{
  "model": "image VQ-VAE",
  "dataset": "microscope photos of single blood and bone marrow cells",
  "train_examples": 48542,
  "image_size": 48,
  "crop_scale_min": 1,
  "horizontal_flip": true,
  "translate": 0.06,
  "color_jitter": 0.2,
  "bottleneck": "vq",
  "downsampling_factor": 8,
  "encoder_arch": "preact_resnet",
  "encoder_norm": "batchnorm",
  "encoder_activation": "silu",
  "encoder_padding_mode": "replicate",
  "encoder_drop_path": 0.1,
  "encoder_depths": [5, 5, 5],
  "encoder_kernel_size": 3,
  "encoder_stem": "deep",
  "encoder_avg_pool_shortcut": true,
  "encoder_dropout": 0.05,
  "encoder_widths": [64, 96, 144],
  "loss": "l1",
  "latent_channels": 8,
  "decoder_norm": "groupnorm",
  "decoder_activation": "elu",
  "decoder_weight_standardization": false,
  "decoder_channel_attention": "eca",
  "decoder_widths": [32, 32, 64, 128],
  "decoder_blocks_per_level": 2,
  "decoder_block": "plain",
  "decoder_attention": false,
  "decoder_upsampling": "transposed_conv",
  "codebook_size": 512,
  "init": "torch_default",
  "residual_init": "none",
  "optimizer": "adam_atan2",
  "learning_rate": 0.0037,
  "beta1": 0.9,
  "beta2": 0.95,
  "max_grad_norm": 5.0,
  "max_steps": 8300,
  "batch_size": 256,
  "epochs": 43.8,
  "lr_schedule": "cosine",
  "final_lr_fraction": 0.1,
  "warmup_steps": 240,
  "weight_decay": 0.1
}
Rows from block 2 of the encoder of a small image VQ-VAE, named by matrix and row number. Rows with one number belong to one channel. Each number is 200 + 20 x the weight over its row's rms, rounded and kept within 0 to 999. All counts start at 0. After the name is the row's rms in percent of the matrix's.
After each channel's rows are labels from the 100 images, of 14848, where the channel reaches its highest value: "colour at peak" is the nearest of a few named colours to the mean colour under the peak. Only what is clearly more common there than usual is listed. The data: microscope photos of single blood and bone marrow cells. In brackets: how many of the 100, against the usual share in percent.
# convs0: first 3x3 conv (encoder.blocks.2.convs.0.weight, 64x64x3x3, each kernel summed), inputs 0-63
# convs1: second 3x3 conv (encoder.blocks.2.convs.1.weight, 64x64x3x3, transposed, each kernel summed), outputs 0-63

convs0.28,059,201,228,200,189,190,199,224,200,218,180,203,205,216,188,213,201,206,197,208,257,203,178,211,233,176,183,214,187,140,196,188,199,193,163,219,176,193,204,158,181,161,203,208,194,188,203,193,229,196,178,201,155,223,230,219,199,222,180,192,205,184,205,199,203
convs1.28,072,206,200,188,205,196,257,206,184,158,210,169,199,194,205,225,211,185,182,182,179,198,212,206,197,213,223,267,179,223,197,204,207,185,167,206,206,256,203,215,218,200,187,207,205,202,206,187,183,191,189,153,191,193,177,185,186,177,204,201,180,185,196,198,201
colour at peak: white (83 vs 25)

convs0.25,055,208,195,191,166,201,234,195,209,258,198,158,209,189,191,174,189,171,203,210,189,198,210,205,171,227,179,187,220,146,208,195,196,159,206,221,199,186,195,196,205,198,206,202,209,174,209,181,200,188,207,204,219,225,194,203,170,166,197,221,236,226,222,209,208
convs1.25,102,207,191,201,203,199,213,200,191,184,195,182,200,200,205,217,189,238,201,185,151,197,198,191,182,198,157,167,222,254,193,197,196,166,195,192,198,209,198,212,197,196,160,187,201,220,196,212,174,202,181,144,189,170,210,192,191,174,206,197,167,153,208,198,211
colour at peak: purple (69 vs 18.6)

convs0.44,043,208,237,198,208,190,200,222,209,169,192,173,206,174,217,198,204,233,192,178,202,200,193,211,194,220,193,152,214,202,212,193,202,208,140,207,199,216,208,189,192,166,212,205,191,215,237,185,200,184,185,260,167,224,206,187,200,165,190,205,220,201,214,220,204
convs1.44,085,199,178,196,177,200,245,193,182,234,190,179,193,197,210,202,203,194,194,160,169,200,202,200,204,208,195,224,193,218,182,179,202,203,168,171,197,139,197,219,207,206,146,197,191,163,220,204,178,196,200,160,194,186,201,177,204,170,203,199,195,171,184,203,192
colour at peak: white (94 vs 25)

convs0.45,090,184,197,162,157,191,198,189,189,209,225,208,176,152,210,168,172,151,190,219,232,167,209,179,205,205,193,224,197,179,205,221,182,193,206,195,219,191,177,194,212,212,206,174,224,221,189,200,218,171,219,204,211,210,201,152,210,206,224,195,211,192,203,196,218
convs1.45,090,213,208,192,230,199,208,220,198,190,200,189,209,209,207,252,216,254,199,206,182,188,201,216,162,207,186,191,265,236,192,211,215,195,213,218,196,214,216,207,202,172,169,206,209,183,196,208,184,203,166,194,209,180,150,195,176,215,210,214,195,203,200,198,210
colour at peak: black (75 vs 1.8)

convs0.2,109,192,211,171,181,192,192,199,177,202,190,175,180,132,175,155,171,191,190,209,183,162,194,180,187,186,210,194,178,202,217,188,184,207,193,184,193,196,179,219,196,158,185,178,189,178,200,167,196,174,168,167,204,193,197,190,210,209,188,220,172,209,197,200,182
convs1.2,076,214,215,208,225,217,214,224,218,200,202,244,215,199,216,214,227,235,195,216,192,220,203,229,234,198,210,189,210,194,204,215,225,206,212,254,201,176,227,173,203,202,226,220,206,237,208,216,239,213,208,184,165,210,220,210,174,228,206,192,223,212,220,209,200
colour at peak: pink (55 vs 21.3)

convs0.47,065,207,238,202,208,199,202,214,196,206,186,179,202,187,207,189,205,228,193,218,235,198,188,200,184,221,209,121,202,215,213,184,199,183,155,196,182,176,203,179,179,168,203,200,186,205,219,191,226,200,179,223,189,207,183,198,214,148,188,204,221,225,217,210,182
convs1.47,087,192,197,193,183,196,248,192,188,165,202,177,186,200,216,209,208,180,200,195,144,194,208,193,198,209,188,263,191,199,189,182,207,201,164,183,206,198,197,216,214,205,172,197,192,180,214,210,168,201,191,164,181,175,199,182,193,173,211,192,181,144,188,197,197
colour at peak: white (53 vs 25)

convs0.62,060,194,230,201,158,206,196,193,200,220,174,143,197,224,171,174,195,194,198,195,224,193,183,204,183,191,174,189,249,159,206,181,202,199,159,228,180,202,202,198,189,198,205,199,175,196,205,181,217,207,190,227,190,218,184,198,197,204,169,211,245,209,219,207,188
convs1.62,103,208,200,187,191,196,226,194,192,239,207,156,206,200,205,213,184,195,203,203,204,213,202,197,209,201,202,239,190,209,169,195,189,175,153,172,201,187,197,212,197,206,140,192,203,215,219,209,177,189,202,138,198,190,159,195,192,195,203,184,169,167,214,207,198
colour at peak: purple (43 vs 18.6)

convs0.8,047,212,226,199,166,192,224,212,210,226,188,226,211,192,209,192,185,218,228,244,121,205,206,200,163,222,218,149,205,193,194,194,184,195,200,194,196,192,193,217,196,207,207,197,200,175,188,207,191,186,220,196,194,200,170,226,189,173,202,204,172,225,200,193,192
convs1.8,086,199,212,184,215,207,159,198,212,194,203,199,205,182,199,227,181,197,207,188,294,204,200,202,243,182,218,228,201,208,194,224,201,199,188,206,206,208,200,168,202,200,187,198,202,226,193,220,232,192,195,175,185,216,142,206,195,205,189,189,201,195,207,211,196
colour at peak: black (68 vs 1.8)

convs0.57,114,209,200,196,212,190,196,218,200,157,188,216,206,195,206,224,200,202,196,131,153,192,187,202,200,207,199,180,196,183,105,190,198,202,210,187,188,198,200,231,185,202,200,200,189,209,193,207,195,192,210,187,182,189,164,200,194,199,196,208,185,180,189,194,199
convs1.57,111,194,199,198,194,201,179,188,209,251,211,208,196,193,203,201,207,193,202,233,216,187,201,205,206,198,214,223,205,219,275,213,211,227,204,202,209,211,208,187,205,189,209,208,210,188,207,190,186,191,204,243,232,207,274,202,224,224,208,204,226,226,196,209,206
colour at peak: blue (31 vs 10.9)

convs0.20,138,204,183,196,197,195,194,216,187,166,187,200,201,202,197,208,199,210,191,139,200,199,188,201,211,194,200,187,222,187,91,187,198,194,206,206,190,196,199,198,191,198,189,199,188,201,189,200,208,198,202,199,195,199,137,192,198,206,188,212,219,173,191,194,201
convs1.20,115,191,186,204,199,200,203,184,196,282,209,204,195,193,208,193,204,202,205,249,229,200,202,205,186,206,211,253,190,237,268,199,208,189,197,193,208,236,210,217,203,195,205,208,203,190,210,186,188,199,201,197,210,196,240,189,214,215,207,195,195,212,208,205,202
colour at peak: black (32 vs 1.8)

convs0.5,113,206,191,199,199,191,191,217,192,147,181,201,205,205,205,202,202,204,194,135,190,197,186,203,201,203,206,181,201,178,99,182,199,210,206,199,184,201,202,191,187,201,195,202,184,210,190,205,188,196,204,194,194,199,144,198,203,209,186,186,215,194,188,193,193
convs1.5,092,177,189,212,201,202,203,176,197,231,203,200,185,188,203,205,207,201,211,232,272,180,206,198,176,206,208,252,196,241,251,200,211,186,213,195,213,214,209,215,218,196,218,205,197,199,207,195,190,204,197,233,216,190,246,188,235,224,203,221,198,180,200,207,201
colour at peak: black (100 vs 1.8)

convs0.14,113,198,203,196,213,210,201,192,160,201,182,167,191,184,146,182,193,217,177,215,162,198,194,194,184,180,203,185,206,191,206,180,196,195,204,210,183,201,194,218,187,173,168,194,191,149,209,138,192,206,171,169,205,201,191,192,192,209,165,214,173,183,215,207,187
convs1.14,106,215,201,191,187,196,224,231,190,201,201,227,199,164,189,174,193,141,182,216,204,195,199,205,231,190,210,232,132,185,196,224,199,213,221,195,203,169,195,186,201,193,220,198,209,219,197,186,239,186,205,190,177,221,223,189,197,229,192,196,233,218,192,195,203
colour at peak: purple (42 vs 18.6)

convs0.19,050,203,216,201,140,193,207,199,218,229,167,184,210,225,177,181,190,219,219,203,232,194,208,205,149,208,182,158,222,204,215,173,194,189,163,200,182,179,204,190,205,200,221,203,171,189,190,178,203,195,209,201,189,228,173,211,206,193,172,197,222,217,215,197,168
convs1.19,080,207,202,199,188,210,218,191,185,209,212,152,199,191,194,207,176,196,203,201,181,229,207,182,195,193,191,195,211,169,192,184,188,161,143,191,205,180,185,230,202,198,124,183,200,221,211,204,173,209,188,180,174,173,202,199,201,186,201,186,171,179,224,201,204
colour at peak: purple (53 vs 18.6)

convs0.1,062,217,231,190,196,201,224,226,191,181,219,253,209,148,186,194,193,159,209,215,224,190,223,198,185,168,189,185,178,170,199,203,195,238,184,198,219,210,193,230,213,201,222,197,218,213,212,194,216,189,205,187,201,201,181,215,156,203,209,183,209,159,210,210,192
convs1.1,106,200,189,195,252,196,188,205,216,150,191,201,198,218,199,207,195,254,201,183,208,207,200,191,200,193,201,219,237,232,216,202,197,182,206,209,192,230,197,180,206,197,175,192,197,220,178,212,121,205,182,175,189,190,190,199,178,184,200,207,201,181,182,187,201
colour at peak: purple (49 vs 18.6); blue (36 vs 10.9)

convs0.30,052,212,238,201,169,192,215,215,200,225,161,224,204,212,166,215,203,212,223,214,236,199,177,206,211,189,178,210,216,143,190,168,204,182,203,213,170,187,204,205,174,177,209,207,180,186,199,176,223,200,197,195,207,208,208,216,155,167,170,204,185,217,186,204,213
convs1.30,091,203,208,194,188,212,200,203,205,206,198,195,207,200,201,201,197,192,192,158,154,186,209,218,181,188,209,185,203,275,198,202,209,195,194,227,196,261,205,210,197,191,204,212,207,226,188,178,243,193,190,158,217,212,250,190,192,201,204,205,182,210,215,204,206
colour at peak: white (51 vs 25)