config.yaml
encoder_arch: "preact_resnet"
model: "image VQ-VAE"
dataset: "microscope photos of single blood and bone marrow cells"
train_examples: 48542
image_size: 48
crop_scale_min: 1
horizontal_flip: true
translate: 0.06
color_jitter: 0.2
bottleneck: "vq"
downsampling_factor: 8
encoder_norm: "batchnorm"
encoder_activation: "silu"
encoder_padding_mode: "replicate"
encoder_drop_path: 0.1
encoder_depths: [5, 5, 5]
encoder_kernel_size: 3
encoder_stem: "deep"
encoder_avg_pool_shortcut: true
encoder_dropout: 0.05
encoder_widths: [64, 96, 144]
loss: "l1"
latent_channels: 8
decoder_norm: "groupnorm"
decoder_activation: "elu"
decoder_weight_standardization: false
decoder_channel_attention: "eca"
decoder_widths: [32, 32, 64, 128]
decoder_blocks_per_level: 2
decoder_block: "plain"
decoder_attention: false
decoder_upsampling: "transposed_conv"
codebook_size: 512
init: "torch_default"
residual_init: "none"
optimizer: "adam_atan2"
lr: 0.0037
beta1: 0.9
beta2: 0.95
grad_clip: 5.0
steps: 8300
batch_size: 256
epochs: 43.8
lr_schedule: "cosine"
final_lr_fraction: 0.1
warmup_steps: 240
weight_decay: 0.1
Rows from block 5 of the encoder of a small image VQ-VAE, named by matrix and row number. Rows with one number belong to one channel. Each number is 128 + 32 x the weight over its row's rms, rounded and kept within 0 to 255. All counts start at 0. Numbers have three digits each.
After each channel's rows are labels from the 100 images, of 14848, where the channel reaches its highest value: "strongest on" is what is common among them. Only what is clearly more common there than usual is listed. The data: microscope photos of single blood and bone marrow cells.
# convs0: first 3x3 conv, stride 2 (encoder.blocks.5.convs.0.weight, 96x64x3x3, each kernel summed), inputs 0-63
# convs1: second 3x3 conv (encoder.blocks.5.convs.1.weight, 96x96x3x3, transposed, each kernel summed), outputs 0-95

convs0.74:144118138126112173137083107119143147135106145142102083143194118112147138140148170132117165133134146106139105130139100110071111142126104117073183129068221081197204148148153114185152182128117125
convs1.74:080148135036116112163068156089139080122151091123162098121146151146112126051152121106110180137123037066154121088165134113167128110096095124130103131140188091140139126157164099098083131125098104101188137140123133172132163115138158110137038154106127122119134153065097136129086146103125105107
strongest on: smear: peripheral blood; cell type: lymphocyte

convs0.70:141139122126135120134103154000131134115094132124134093145137120101131118114132141130147150046127131131123074154129116104131110128066114145100107123131132134125149128105118086116121121139142069
convs1.70:109113084151132139136127118056158117143121109146126117119127148120133135132148122104124123109169149114137109156132116138122098124137117111130147106122187148121134145122094101109135119104124072145146155086136101140192130096133157137000160097035083112065133121137003081098093152150111128120
strongest on: smear: peripheral blood

convs0.40:120145149113144184106134247142031134162076128122138141074111147144130117117124134129118053130130148118120143149129139142095083133120023135095127154096115122136134127179128108122115111124139113
convs1.40:100128119091178068139116089116126111131213108129149108147115115127105098106145140095124140120137061078162108065138157144131136120109084069133112118205078148140126145193067103091102162140145156154150111105067095106103140088201088127142109127101134213115117138111089163125079125152109146104
strongest on: smear: peripheral blood

convs0.11:101157137156130173095090091105144110159102160129134002111165136069125117143144174119123144113121145129126079104125118076076104123119106124076090144076196128188170124122131117122106156128121119
convs1.11:143042038144200140124136041072135079104107141126142076132135116118125164098130102129105173170097135135138130122148115139173095153065126100129093136132151110111120089197157129118132028094107147106186111105127088142146124075147165159133145134130132144138108137161121137175093138095127133149
strongest on: smear: peripheral blood; cell type: eosinophil

convs0.18:134139125128135135130054155061130129127058151126137049142145122091133106121147157144155149090125157150136054142130135102103073126090074134024107130106163148144150131086136088101108130143134092
convs1.18:118112073165198132132131117021143102107125103126138116121131151131114146128144116102128147127158133104135104165127116144142093121071112100123132125129169108123136150145115080113123107119112104149169143096117085129231117054151183129013174122065102126099128125146069123095099162145088098130
strongest on: smear: peripheral blood

convs0.92:145109131159128159128045092108120136130082170126127051146143126112137087136113151131135157122121141119131089099127099117096067127120082136000174131091178116157142150114098107093169148145127120
convs1.92:112127116102196129137129140065136103108130107124138134149155155145125094103147140127137162150141117113136097174149121177158103154082094088148156156140182113126161168204145099084084099109111108168189137099130098103230144064165213162069175148108138150122137142107104144081092140115090109144
strongest on: cell type: lymphocyte

convs0.25:109126061102100143119119112130154050102124117025085109114141078123066147138127122103126129131087136143112124109073120123121127000133145121111139076127130124157128083126137131142143118114113133
convs1.25:118096105185192159129113140093117138155047150145131128114112189124137169117104142119140242148152128119081129091100092126155137096112135143108154161122117145099165134125102137152136100138119126132143104146115000149151135067153156128146133091122129138134102116160123143124112125123112166104
strongest on: smear: peripheral blood

convs0.45:134131085139117144152118107118214092100119104100076119173137083110087175141092142141160169121105111153128111196091141108142138090118188131125155094153069170143172116086138114047151175136126120
convs1.45:086143131210181135101055134111080121129106131129091104115105187061151163134154131092153141091142095112100149136130117129115130103091128108084156138123170124051144089118118157125158132141072110083119054073139100148116069110110127117153085104108116132136059144140084121142110125095159125041
strongest on: smear: peripheral blood; cell type: segmented neutrophil

convs0.14:122125091128104144134127102129162086121122123024087129140141104133010168136105124105141144132078122141111128133049126132140138011130161125119137100144132134143138114135109126138172114118113131
convs1.14:136132134196198148129117143115110141158066144128146104104110184090131144143117125109144235129151132110092150122111043149149144090117131133115170147111136141044152130119107157130140127140100125119133067129114006144167110076141124147167110108124082130144064114150128162131106118119117158098
strongest on: cell type: lymphocyte

convs0.78:129125128127130134136127042125131129130131129125122134046071131130127120135134071118099000127126125137126126065126141128135131127127131127130139130138079122129000131130136129135127117128127127
convs1.78:098134099138111036134111099111164120191156150138108109174114174152157130146141100115208147032105153133150060141128135172162079167130090132100196116168113132137125147163134183049150089109100181116178146135099125148116146119146132126142120104110151138116163160136109134110084177149120158113
strongest on: cell type: segmented neutrophil

convs0.60:112106081126074101125112074130163103116148089094136105092119102107096141144101088093097061132065096107052110105092121105125136089137165108144178069122145125120072106099119139115093193116077136
convs1.60:076139140160154120136096164122123126165108131120056151134119219088142173123147104108162129119145130097121137086115118115125145119077127148085165129146157123032182105154127128150145083133136092101107041104186089148190126142094170120076160139135127157146103125123078106100140123058185109123
strongest on: cell type: erythroblast

convs0.73:122118058105074147135123120132143086103117120034082127132145082137053160133121126103137133133062131142102131127056123135126131011131152114105147068135148124148127106134125123142154117107102130
convs1.73:124131132190199156122123156108114145161051151133135118109102174117139152135113121116145236127147137123091147125111052131149144094109137149107165155107124144079159145119100133143120118143120128130130092148110000132180125064157127137160122110123100132135099114149128156112119126111102157120
strongest on: smear: peripheral blood; cell type: segmented neutrophil

convs0.10:130140130168134178120160128116084123163127152124125130149162120133121047147085089114150156108124058038130123128125041135136089121121090144124148137131211123128124119201064123098148132140129124
convs1.10:122115114023144100132085159103107104130138132149085150147135134095152084124139126116142139065106111131154092155135138202130119131117112096209147073168077139110128098140051103085076142066122083158138123106133102114067116115091138096141146119100121167117110099096064095148087075154140156112
strongest on: cell type: lymphocyte

convs0.13:114096139158132157106100041120107127154135088129135100054077161121124077150094068080067050118121081173123107068120169120109147131125126119119109143105126126123051132115110124087136142131119126
convs1.13:080071096212165105097108117133109091091132158140070171148146158115098096140126161124173145084124143175145141170124130185117133118160070097136143103129212142128089100088104178122119119140115105143161121086156131107131131127088153128131198067119161173129111103086108089101100143092137046137
strongest on: cell type: lymphocyte

convs0.80:164155135088136127186129164126127144124090069109106196193120151175125196120115148058153182116113112190102149156116176167161153119101119130099119131143082135123132182176123097145165096142127105
convs1.80:143212205147151156143103127158112133120115119127180075098136123125145081111150139142107139148108175180105125252167132155130143173165129129132147136124160148133118160108157126119087157106078083112137133098116186114109180136175085169153123126154095117155146183124162178127093156192103146109
strongest on: cell type: segmented neutrophil

convs0.84:096142064124083094118110119134153081082180077091115114150170079110093129132125131141132180134104080122093114194100154112131142086161135119164114063124119158120146089118126174138113221112107164
convs1.84:138137129133055130135134139128149136156111074122109129096111185072175130141108110122119108113139150091114146142078116093118107113111135159119149125114103073096160073115118109148162107128102081081092110149202133154106114181010149096112139151132028078134105118124119110116126126087193076133
strongest on: cell type: erythroblast

convs0.12:162102127125118124162113115109128147109010156127128128141123111140136103056116123139132136106122145142120128131129126135127125130061097127065145117126127132102131155126110000108132105131126053
convs1.12:080148144156146141124106177101144129138130097124144141146125161136120103116171144103156127118184104096142110150157114158125156135146078119138162123124166143126124217125083116129090145144107102177164149116117093107199152062163125169021114118081085123080142138104116137014105147128076135111
strongest on: cell type: artefact

convs0.0:095173154140188170093127163119079110201145115117166133172181183132112138169110161137093160110134098108181111141123110137121123120123100144137124200093216102178163121135098129120086120169140121
convs1.0:083110116116218071117099067140112113157133142125129100135110201117037107125108124079116126072122112099116124114139135132132140111155094148123182099149164127128094105092046169150149100089142130116135122131105110117085138158134087094223106078116108133129116116100096125189147129160196114109
strongest on: smear: peripheral blood