{"encoder_kernel_size": 3, "codebook_size": 512, "epochs": 43.8}
Rows from block 2 of the encoder of a small image VQ-VAE, named by matrix and row number. Rows with one number belong to one channel. Each number is 128 + 24 x the weight over its row's rms, rounded and kept within 0 to 255. All counts start at 0. Numbers have three digits each. After the name is the row's rms in percent of the matrix's.
After each channel's rows are labels from the 100 images, of 14848, where the channel reaches its highest value: "strongest on" is what is common among them. Only what is clearly more common there than usual is listed. The data: microscope photos of single blood and bone marrow cells.
# convs0: first 3x3 conv (encoder.blocks.2.convs.0.weight, 64x64x3x3, each kernel summed), inputs 0-63
# convs1: second 3x3 conv (encoder.blocks.2.convs.1.weight, 64x64x3x3, transposed, each kernel summed), outputs 0-63

convs0.56 113:131130126138139124122081132102102125106069118127143096155094120110128106104130114131107140100130118144139101117128150098087090128117063139059123133083102149130118128119140085102110108145139108
convs1.56 101:144139114113129138169107117125153122073112103114034099163144096129123141113120124072133142149121135143115131080114098140115158118138140123096179115127141131143147111131137124153148153116121138
strongest on: cell type: lymphocyte

convs0.34 124:131121121137121121142121084107135127119119143125137119042100122108126128111131094151114013111124124139125109133126166110125124124109131123123145121132132108119068112121127110149139105121123125
convs1.34 086:128112125106130120116126227135131135126145113133104137186113126125141135131146184139157200129137156114119135176142117119118131134136107145116103116129115148129187124134157142121128145138135130
strongest on: cell type: segmented neutrophil

convs0.3 077:133118094091128128113099163133118127067131079116075090100167095119129112148114168119075107132129103147134126131125116122113119120138124143103131094116164115146140072119125132145172127142144141
convs1.3 094:139112125162129150144125100129116135135145165139200130114104126128140073148113094195181088135137107145133126127142150122105090128136126130147114128096083116117099116105140143142093107152126140
strongest on: cell type: segmented neutrophil; smear: peripheral blood

convs0.63 112:121158108141115141149108158103081104110071150105120130163127102141103120114139138119170160107106139140120125139104166147099126104104101111088125112097124159140136134184130074130157154126111112
convs1.63 094:145151115135115164145131115140115136136148163121090120199147121134141186123180171113163183139125157137127135165123102141152146127143117127162084111142139117139128144105138147131128176119124140
strongest on: cell type: segmented neutrophil

convs0.36 049:133145130079120118154118158127138120126116131121126165175087157168117129112181122125100128123113123098141143081116150167121172116117102132110114126113120169135080174106081115119150130159122125
convs1.36 095:127125123159140103130140125116130124125125124094114126122199120125116123121124088124223136133113110148103123105115106132127072117123116105136056135116109090115119125106118124156099109107123133
strongest on: cell type: segmented neutrophil; smear: peripheral blood

convs0.0 063:118125123122140152129131117162050114127116073113154152135155133162117074146111065149130115156120082112145165148117122144137114115154092139123104132132130121160090092120125131153133122135138131
convs1.0 098:119111132115134179128117160110129120125132132124126142090117154132118141135157210123169067110129135138124119068127170125142125123100172152130169139136102102135125107140143102098121128151130102
strongest on: cell type: segmented neutrophil

convs0.41 136:128113125127120115140115074109123128132120135127141114048120129112128132113136098148112005107125134138133113128127118117126118127108136111126132125129130117128062119132140109139154112112117115
convs1.41 123:116112134126126137104120214136143121114137124139129132190181125127136113134142203119165204129138120114114139167142157135125138138131128148120106124130133137121166112148147135135115127133136130
strongest on: cell type: segmented neutrophil

convs0.7 087:117125078089112137109121133143131111056134082106079114095154084140115123144123141117106105143115107141114141123113110137136132108143128126122153082142149131145142055108120140150172116119126140
convs1.7 106:139123126158126165154119086126119136128138174142188125105075129130143094142113100177130061128139126150132125120145145126106123130131133131136133125097069117122062125116140136128096117146127130
strongest on: cell type: segmented neutrophil; smear: peripheral blood

convs0.50 055:164132130119123171189142159143142143107136120138152141162064106116142078153070117151063144147139114106130129115143105110129144139143120129138081128147135152150128132107114139106140105124136138
convs1.50 086:120121140106138153139106139108117115118139140131114133114089108134119109123094150121243095111142119155120131050132138132132121127107122128136153147113127143110173104154148116155128115131132119
strongest on: smear: peripheral blood; cell type: segmented neutrophil

convs0.58 147:133115124127119118149118083106127129134124141126135119053108126109127139122132096136106000107123124136127111129126138111126124126108131112130129124131126123119064121121132110138147106115118117
convs1.58 124:114115132114127124107130210138149121118136128137134135186169114131130113135139196133170207133138127139123141164142130136125146136133129140119116123132145162126193119147152136132127141131133131
strongest on: cell type: segmented neutrophil

convs0.16 084:129135083101124125112100132131135114058135073104081090103142084116114113146122144110094108131120089146125120129114115115139127107136137150110154090137150136133143058120126133125173125146143135
convs1.16 091:146122126166127149159119060129119139129140171144172127114079120128145080142115111183142069134142113143126127113145141121099101130136116122137128127100087126113066126114137142146093130133121139
strongest on: smear: peripheral blood; cell type: segmented neutrophil

convs0.35 047:140161126095129138172100158119104132123161105116158132191092145115132088140129123111112105121116113120118110068121156099126141122130128134151065122128148115134072131107080136151103122140136127
convs1.35 098:116127115126132123129135139113163127124132147110128131112221107128135170130179146110176115132131148155131125071132110124134097129121112124150156122135070097147117115106186120115130147145131114
strongest on: cell type: segmented neutrophil; smear: peripheral blood

convs0.42 066:122177123155136147111121104120156127074126139115139095121076100106126057122150106177134127126126143111121120169124174107127141124129145136140170121112147088103142113103113134174127105141137133
convs1.42 099:156119106114123113146139161124128147117135110115110129107081140110144220127150140134111111143120177132116122148122076097138103121138127131147103104154063124132109143110155135081155131115129129
strongest on: cell type: segmented neutrophil; smear: peripheral blood

convs0.18 036:132103137130091124130126139105141133158114147154102139177094142117126161126152153118061133100119146124116102109130093109101109129104108100116095113109120098115096154158180096088134160116100105
convs1.18 066:120099128153132119122126113115200119115138121098150140147178083123119075141134159107217163122124136156126139147127150118136109121123167120151133131116143122123181122123120137154124119126122137
strongest on: cell type: segmented neutrophil; smear: peripheral blood

convs0.24 085:140115098106125109137094148123148133081130096114060093089132100111129111136112143088087113119129137117114115142126187113114116123132133142120153102116101105119136072117112133176174110129142127
convs1.24 123:128133122153132123124155123139132132155164144126189141151125145125130134146151149186198142139128132151136127205139099120109113120140139136176090130108121107120125125114153152113088086144125136
strongest on: cell type: segmented neutrophil; smear: peripheral blood

convs0.51 083:117128122133147139114099113149075119107085088122150117146132130155122078129135077141124112135127103121140154134124107136116083121142064156075112133112111135143075089128143111146154116152149122
convs1.51 098:126108140109141180123118097104114121127135114111101140091111158123112134132114171074154062108120119128108123104114169117144130114100179138141166140137082080135130113136118108113122087138125110
strongest on: smear: peripheral blood; cell type: segmented neutrophil

convs0.48 099:110141081095116142101137111160135102067131100096076128107129095145105120137114117111105106161111119129121151135105146146145136101164128131129110089146142111132126056092135161158125103131128141
convs1.48 099:139139120157130135155124074123154137134121151136173128100088135126142104138128062174077057123133150164138123119136114116107128126124123120127133122118091129136058126127162128119140138134122115
strongest on: cell type: segmented neutrophil; smear: peripheral blood

convs0.27 122:138114122124119124151120099104125134128118141125140128065107123115130146124128107144101000104123121131130111126127150118127122128109125111125141121134121121128046125120122109142151123114118124
convs1.27 113:118117131121133108107135223131143125123141125125124135167154114129135115132140171124179210129136131139117136184140116127120139136131128136123123123131116144129209123142152136135121136134137131
strongest on: smear: peripheral blood; cell type: segmented neutrophil

convs0.31 085:121115123145138133114100065141094121104112097126139086088126121121124087144136080145115075137128103151133133132125113116123074124149069146094091127103123121137093091137157124143154121140142135
convs1.31 092:121115139093136153108114110114131120137135094114080136141151154119115147139143198046162144091109114091090122118106151110148129115107147129153127134142117072136144111118123125123132092131113112
strongest on: smear: peripheral blood; cell type: segmented neutrophil

convs0.21 098:130112124126124126146110096109130127135106133126145112049146126112128148108115123164116028111125103141145111112127143120120115127110120108115158128122136146127049121123121106150153096114115120
convs1.21 125:123114125123131130119121227138120125121143123128120130186136130130137124139152190128186195130137125109124134185136136127123116136134117145117111126131104122127184112116142139112121134141137133
strongest on: cell type: segmented neutrophil

convs0.46 078:139128124155119122138125050118135134110142144129119104060067117107132112123138110137113034119125133149114109145130144105129124129121138126136114121144108096113070117139134125123103147120126123
convs1.46 060:121127133160146091120136122121130117120130129135101141138164103122133129124145194076151194120137140113119133111129105122124130137128066119129076136125168136126193119132177134152162134117124124
strongest on: cell type: segmented neutrophil

convs0.9 090:122127093079106134119137115158138117065142117113053140109163092152125128144131109117113110152125141101107155124121104145145139120160154121143130087151115118135130071112149155136155089105128142
convs1.9 111:129140123159128166144133090144133127141124154138188131118093141138132086134115079175067064137136124154150136116138131135107140125133132131134136131109103123130047121134159130112129136143124123
strongest on: cell type: erythroblast

convs0.52 060:144137127063116145143135197117165138128104128127140156153095126117135063118111137137053100125126092110128117115129151111115149131132093124130126121126096133160132143110081124137099143125130132
convs1.52 100:132145129124151109138149190123136132127129127101124145089151107137134127131149135124135087132131137121135134179127136118128154129125166127133238127133072120146103134143149116126117172158135125
strongest on: smear: peripheral blood; cell type: segmented neutrophil

convs0.17 116:125111122127119111138116070105119124130121142126141114050122123108127129112137098162116016106124131132133109132127118114131121125107139113124131122133128134123064111128128108144159096113117117
convs1.17 095:117116131128126143097110224141145126109142129144123135200176127128138116134124192116163183130142119120103142144145167133118136138131123163124112116129124146112134111142157138124113110131142131
strongest on: cell type: segmented neutrophil

convs0.6 064:130128126107115133126131179123154138128138159126131128136025117128131103132126108115047125128123117114118119102128196120134141130132114129133094118144120109089153139138094139128146106133124147
convs1.6 094:135129111141145075139134179130115134120141135090129134146222120127126165130151120127191159142117154153099128117122067126115104113131128132141159117119153140136136143162143129138129099137139131
strongest on: cell type: segmented neutrophil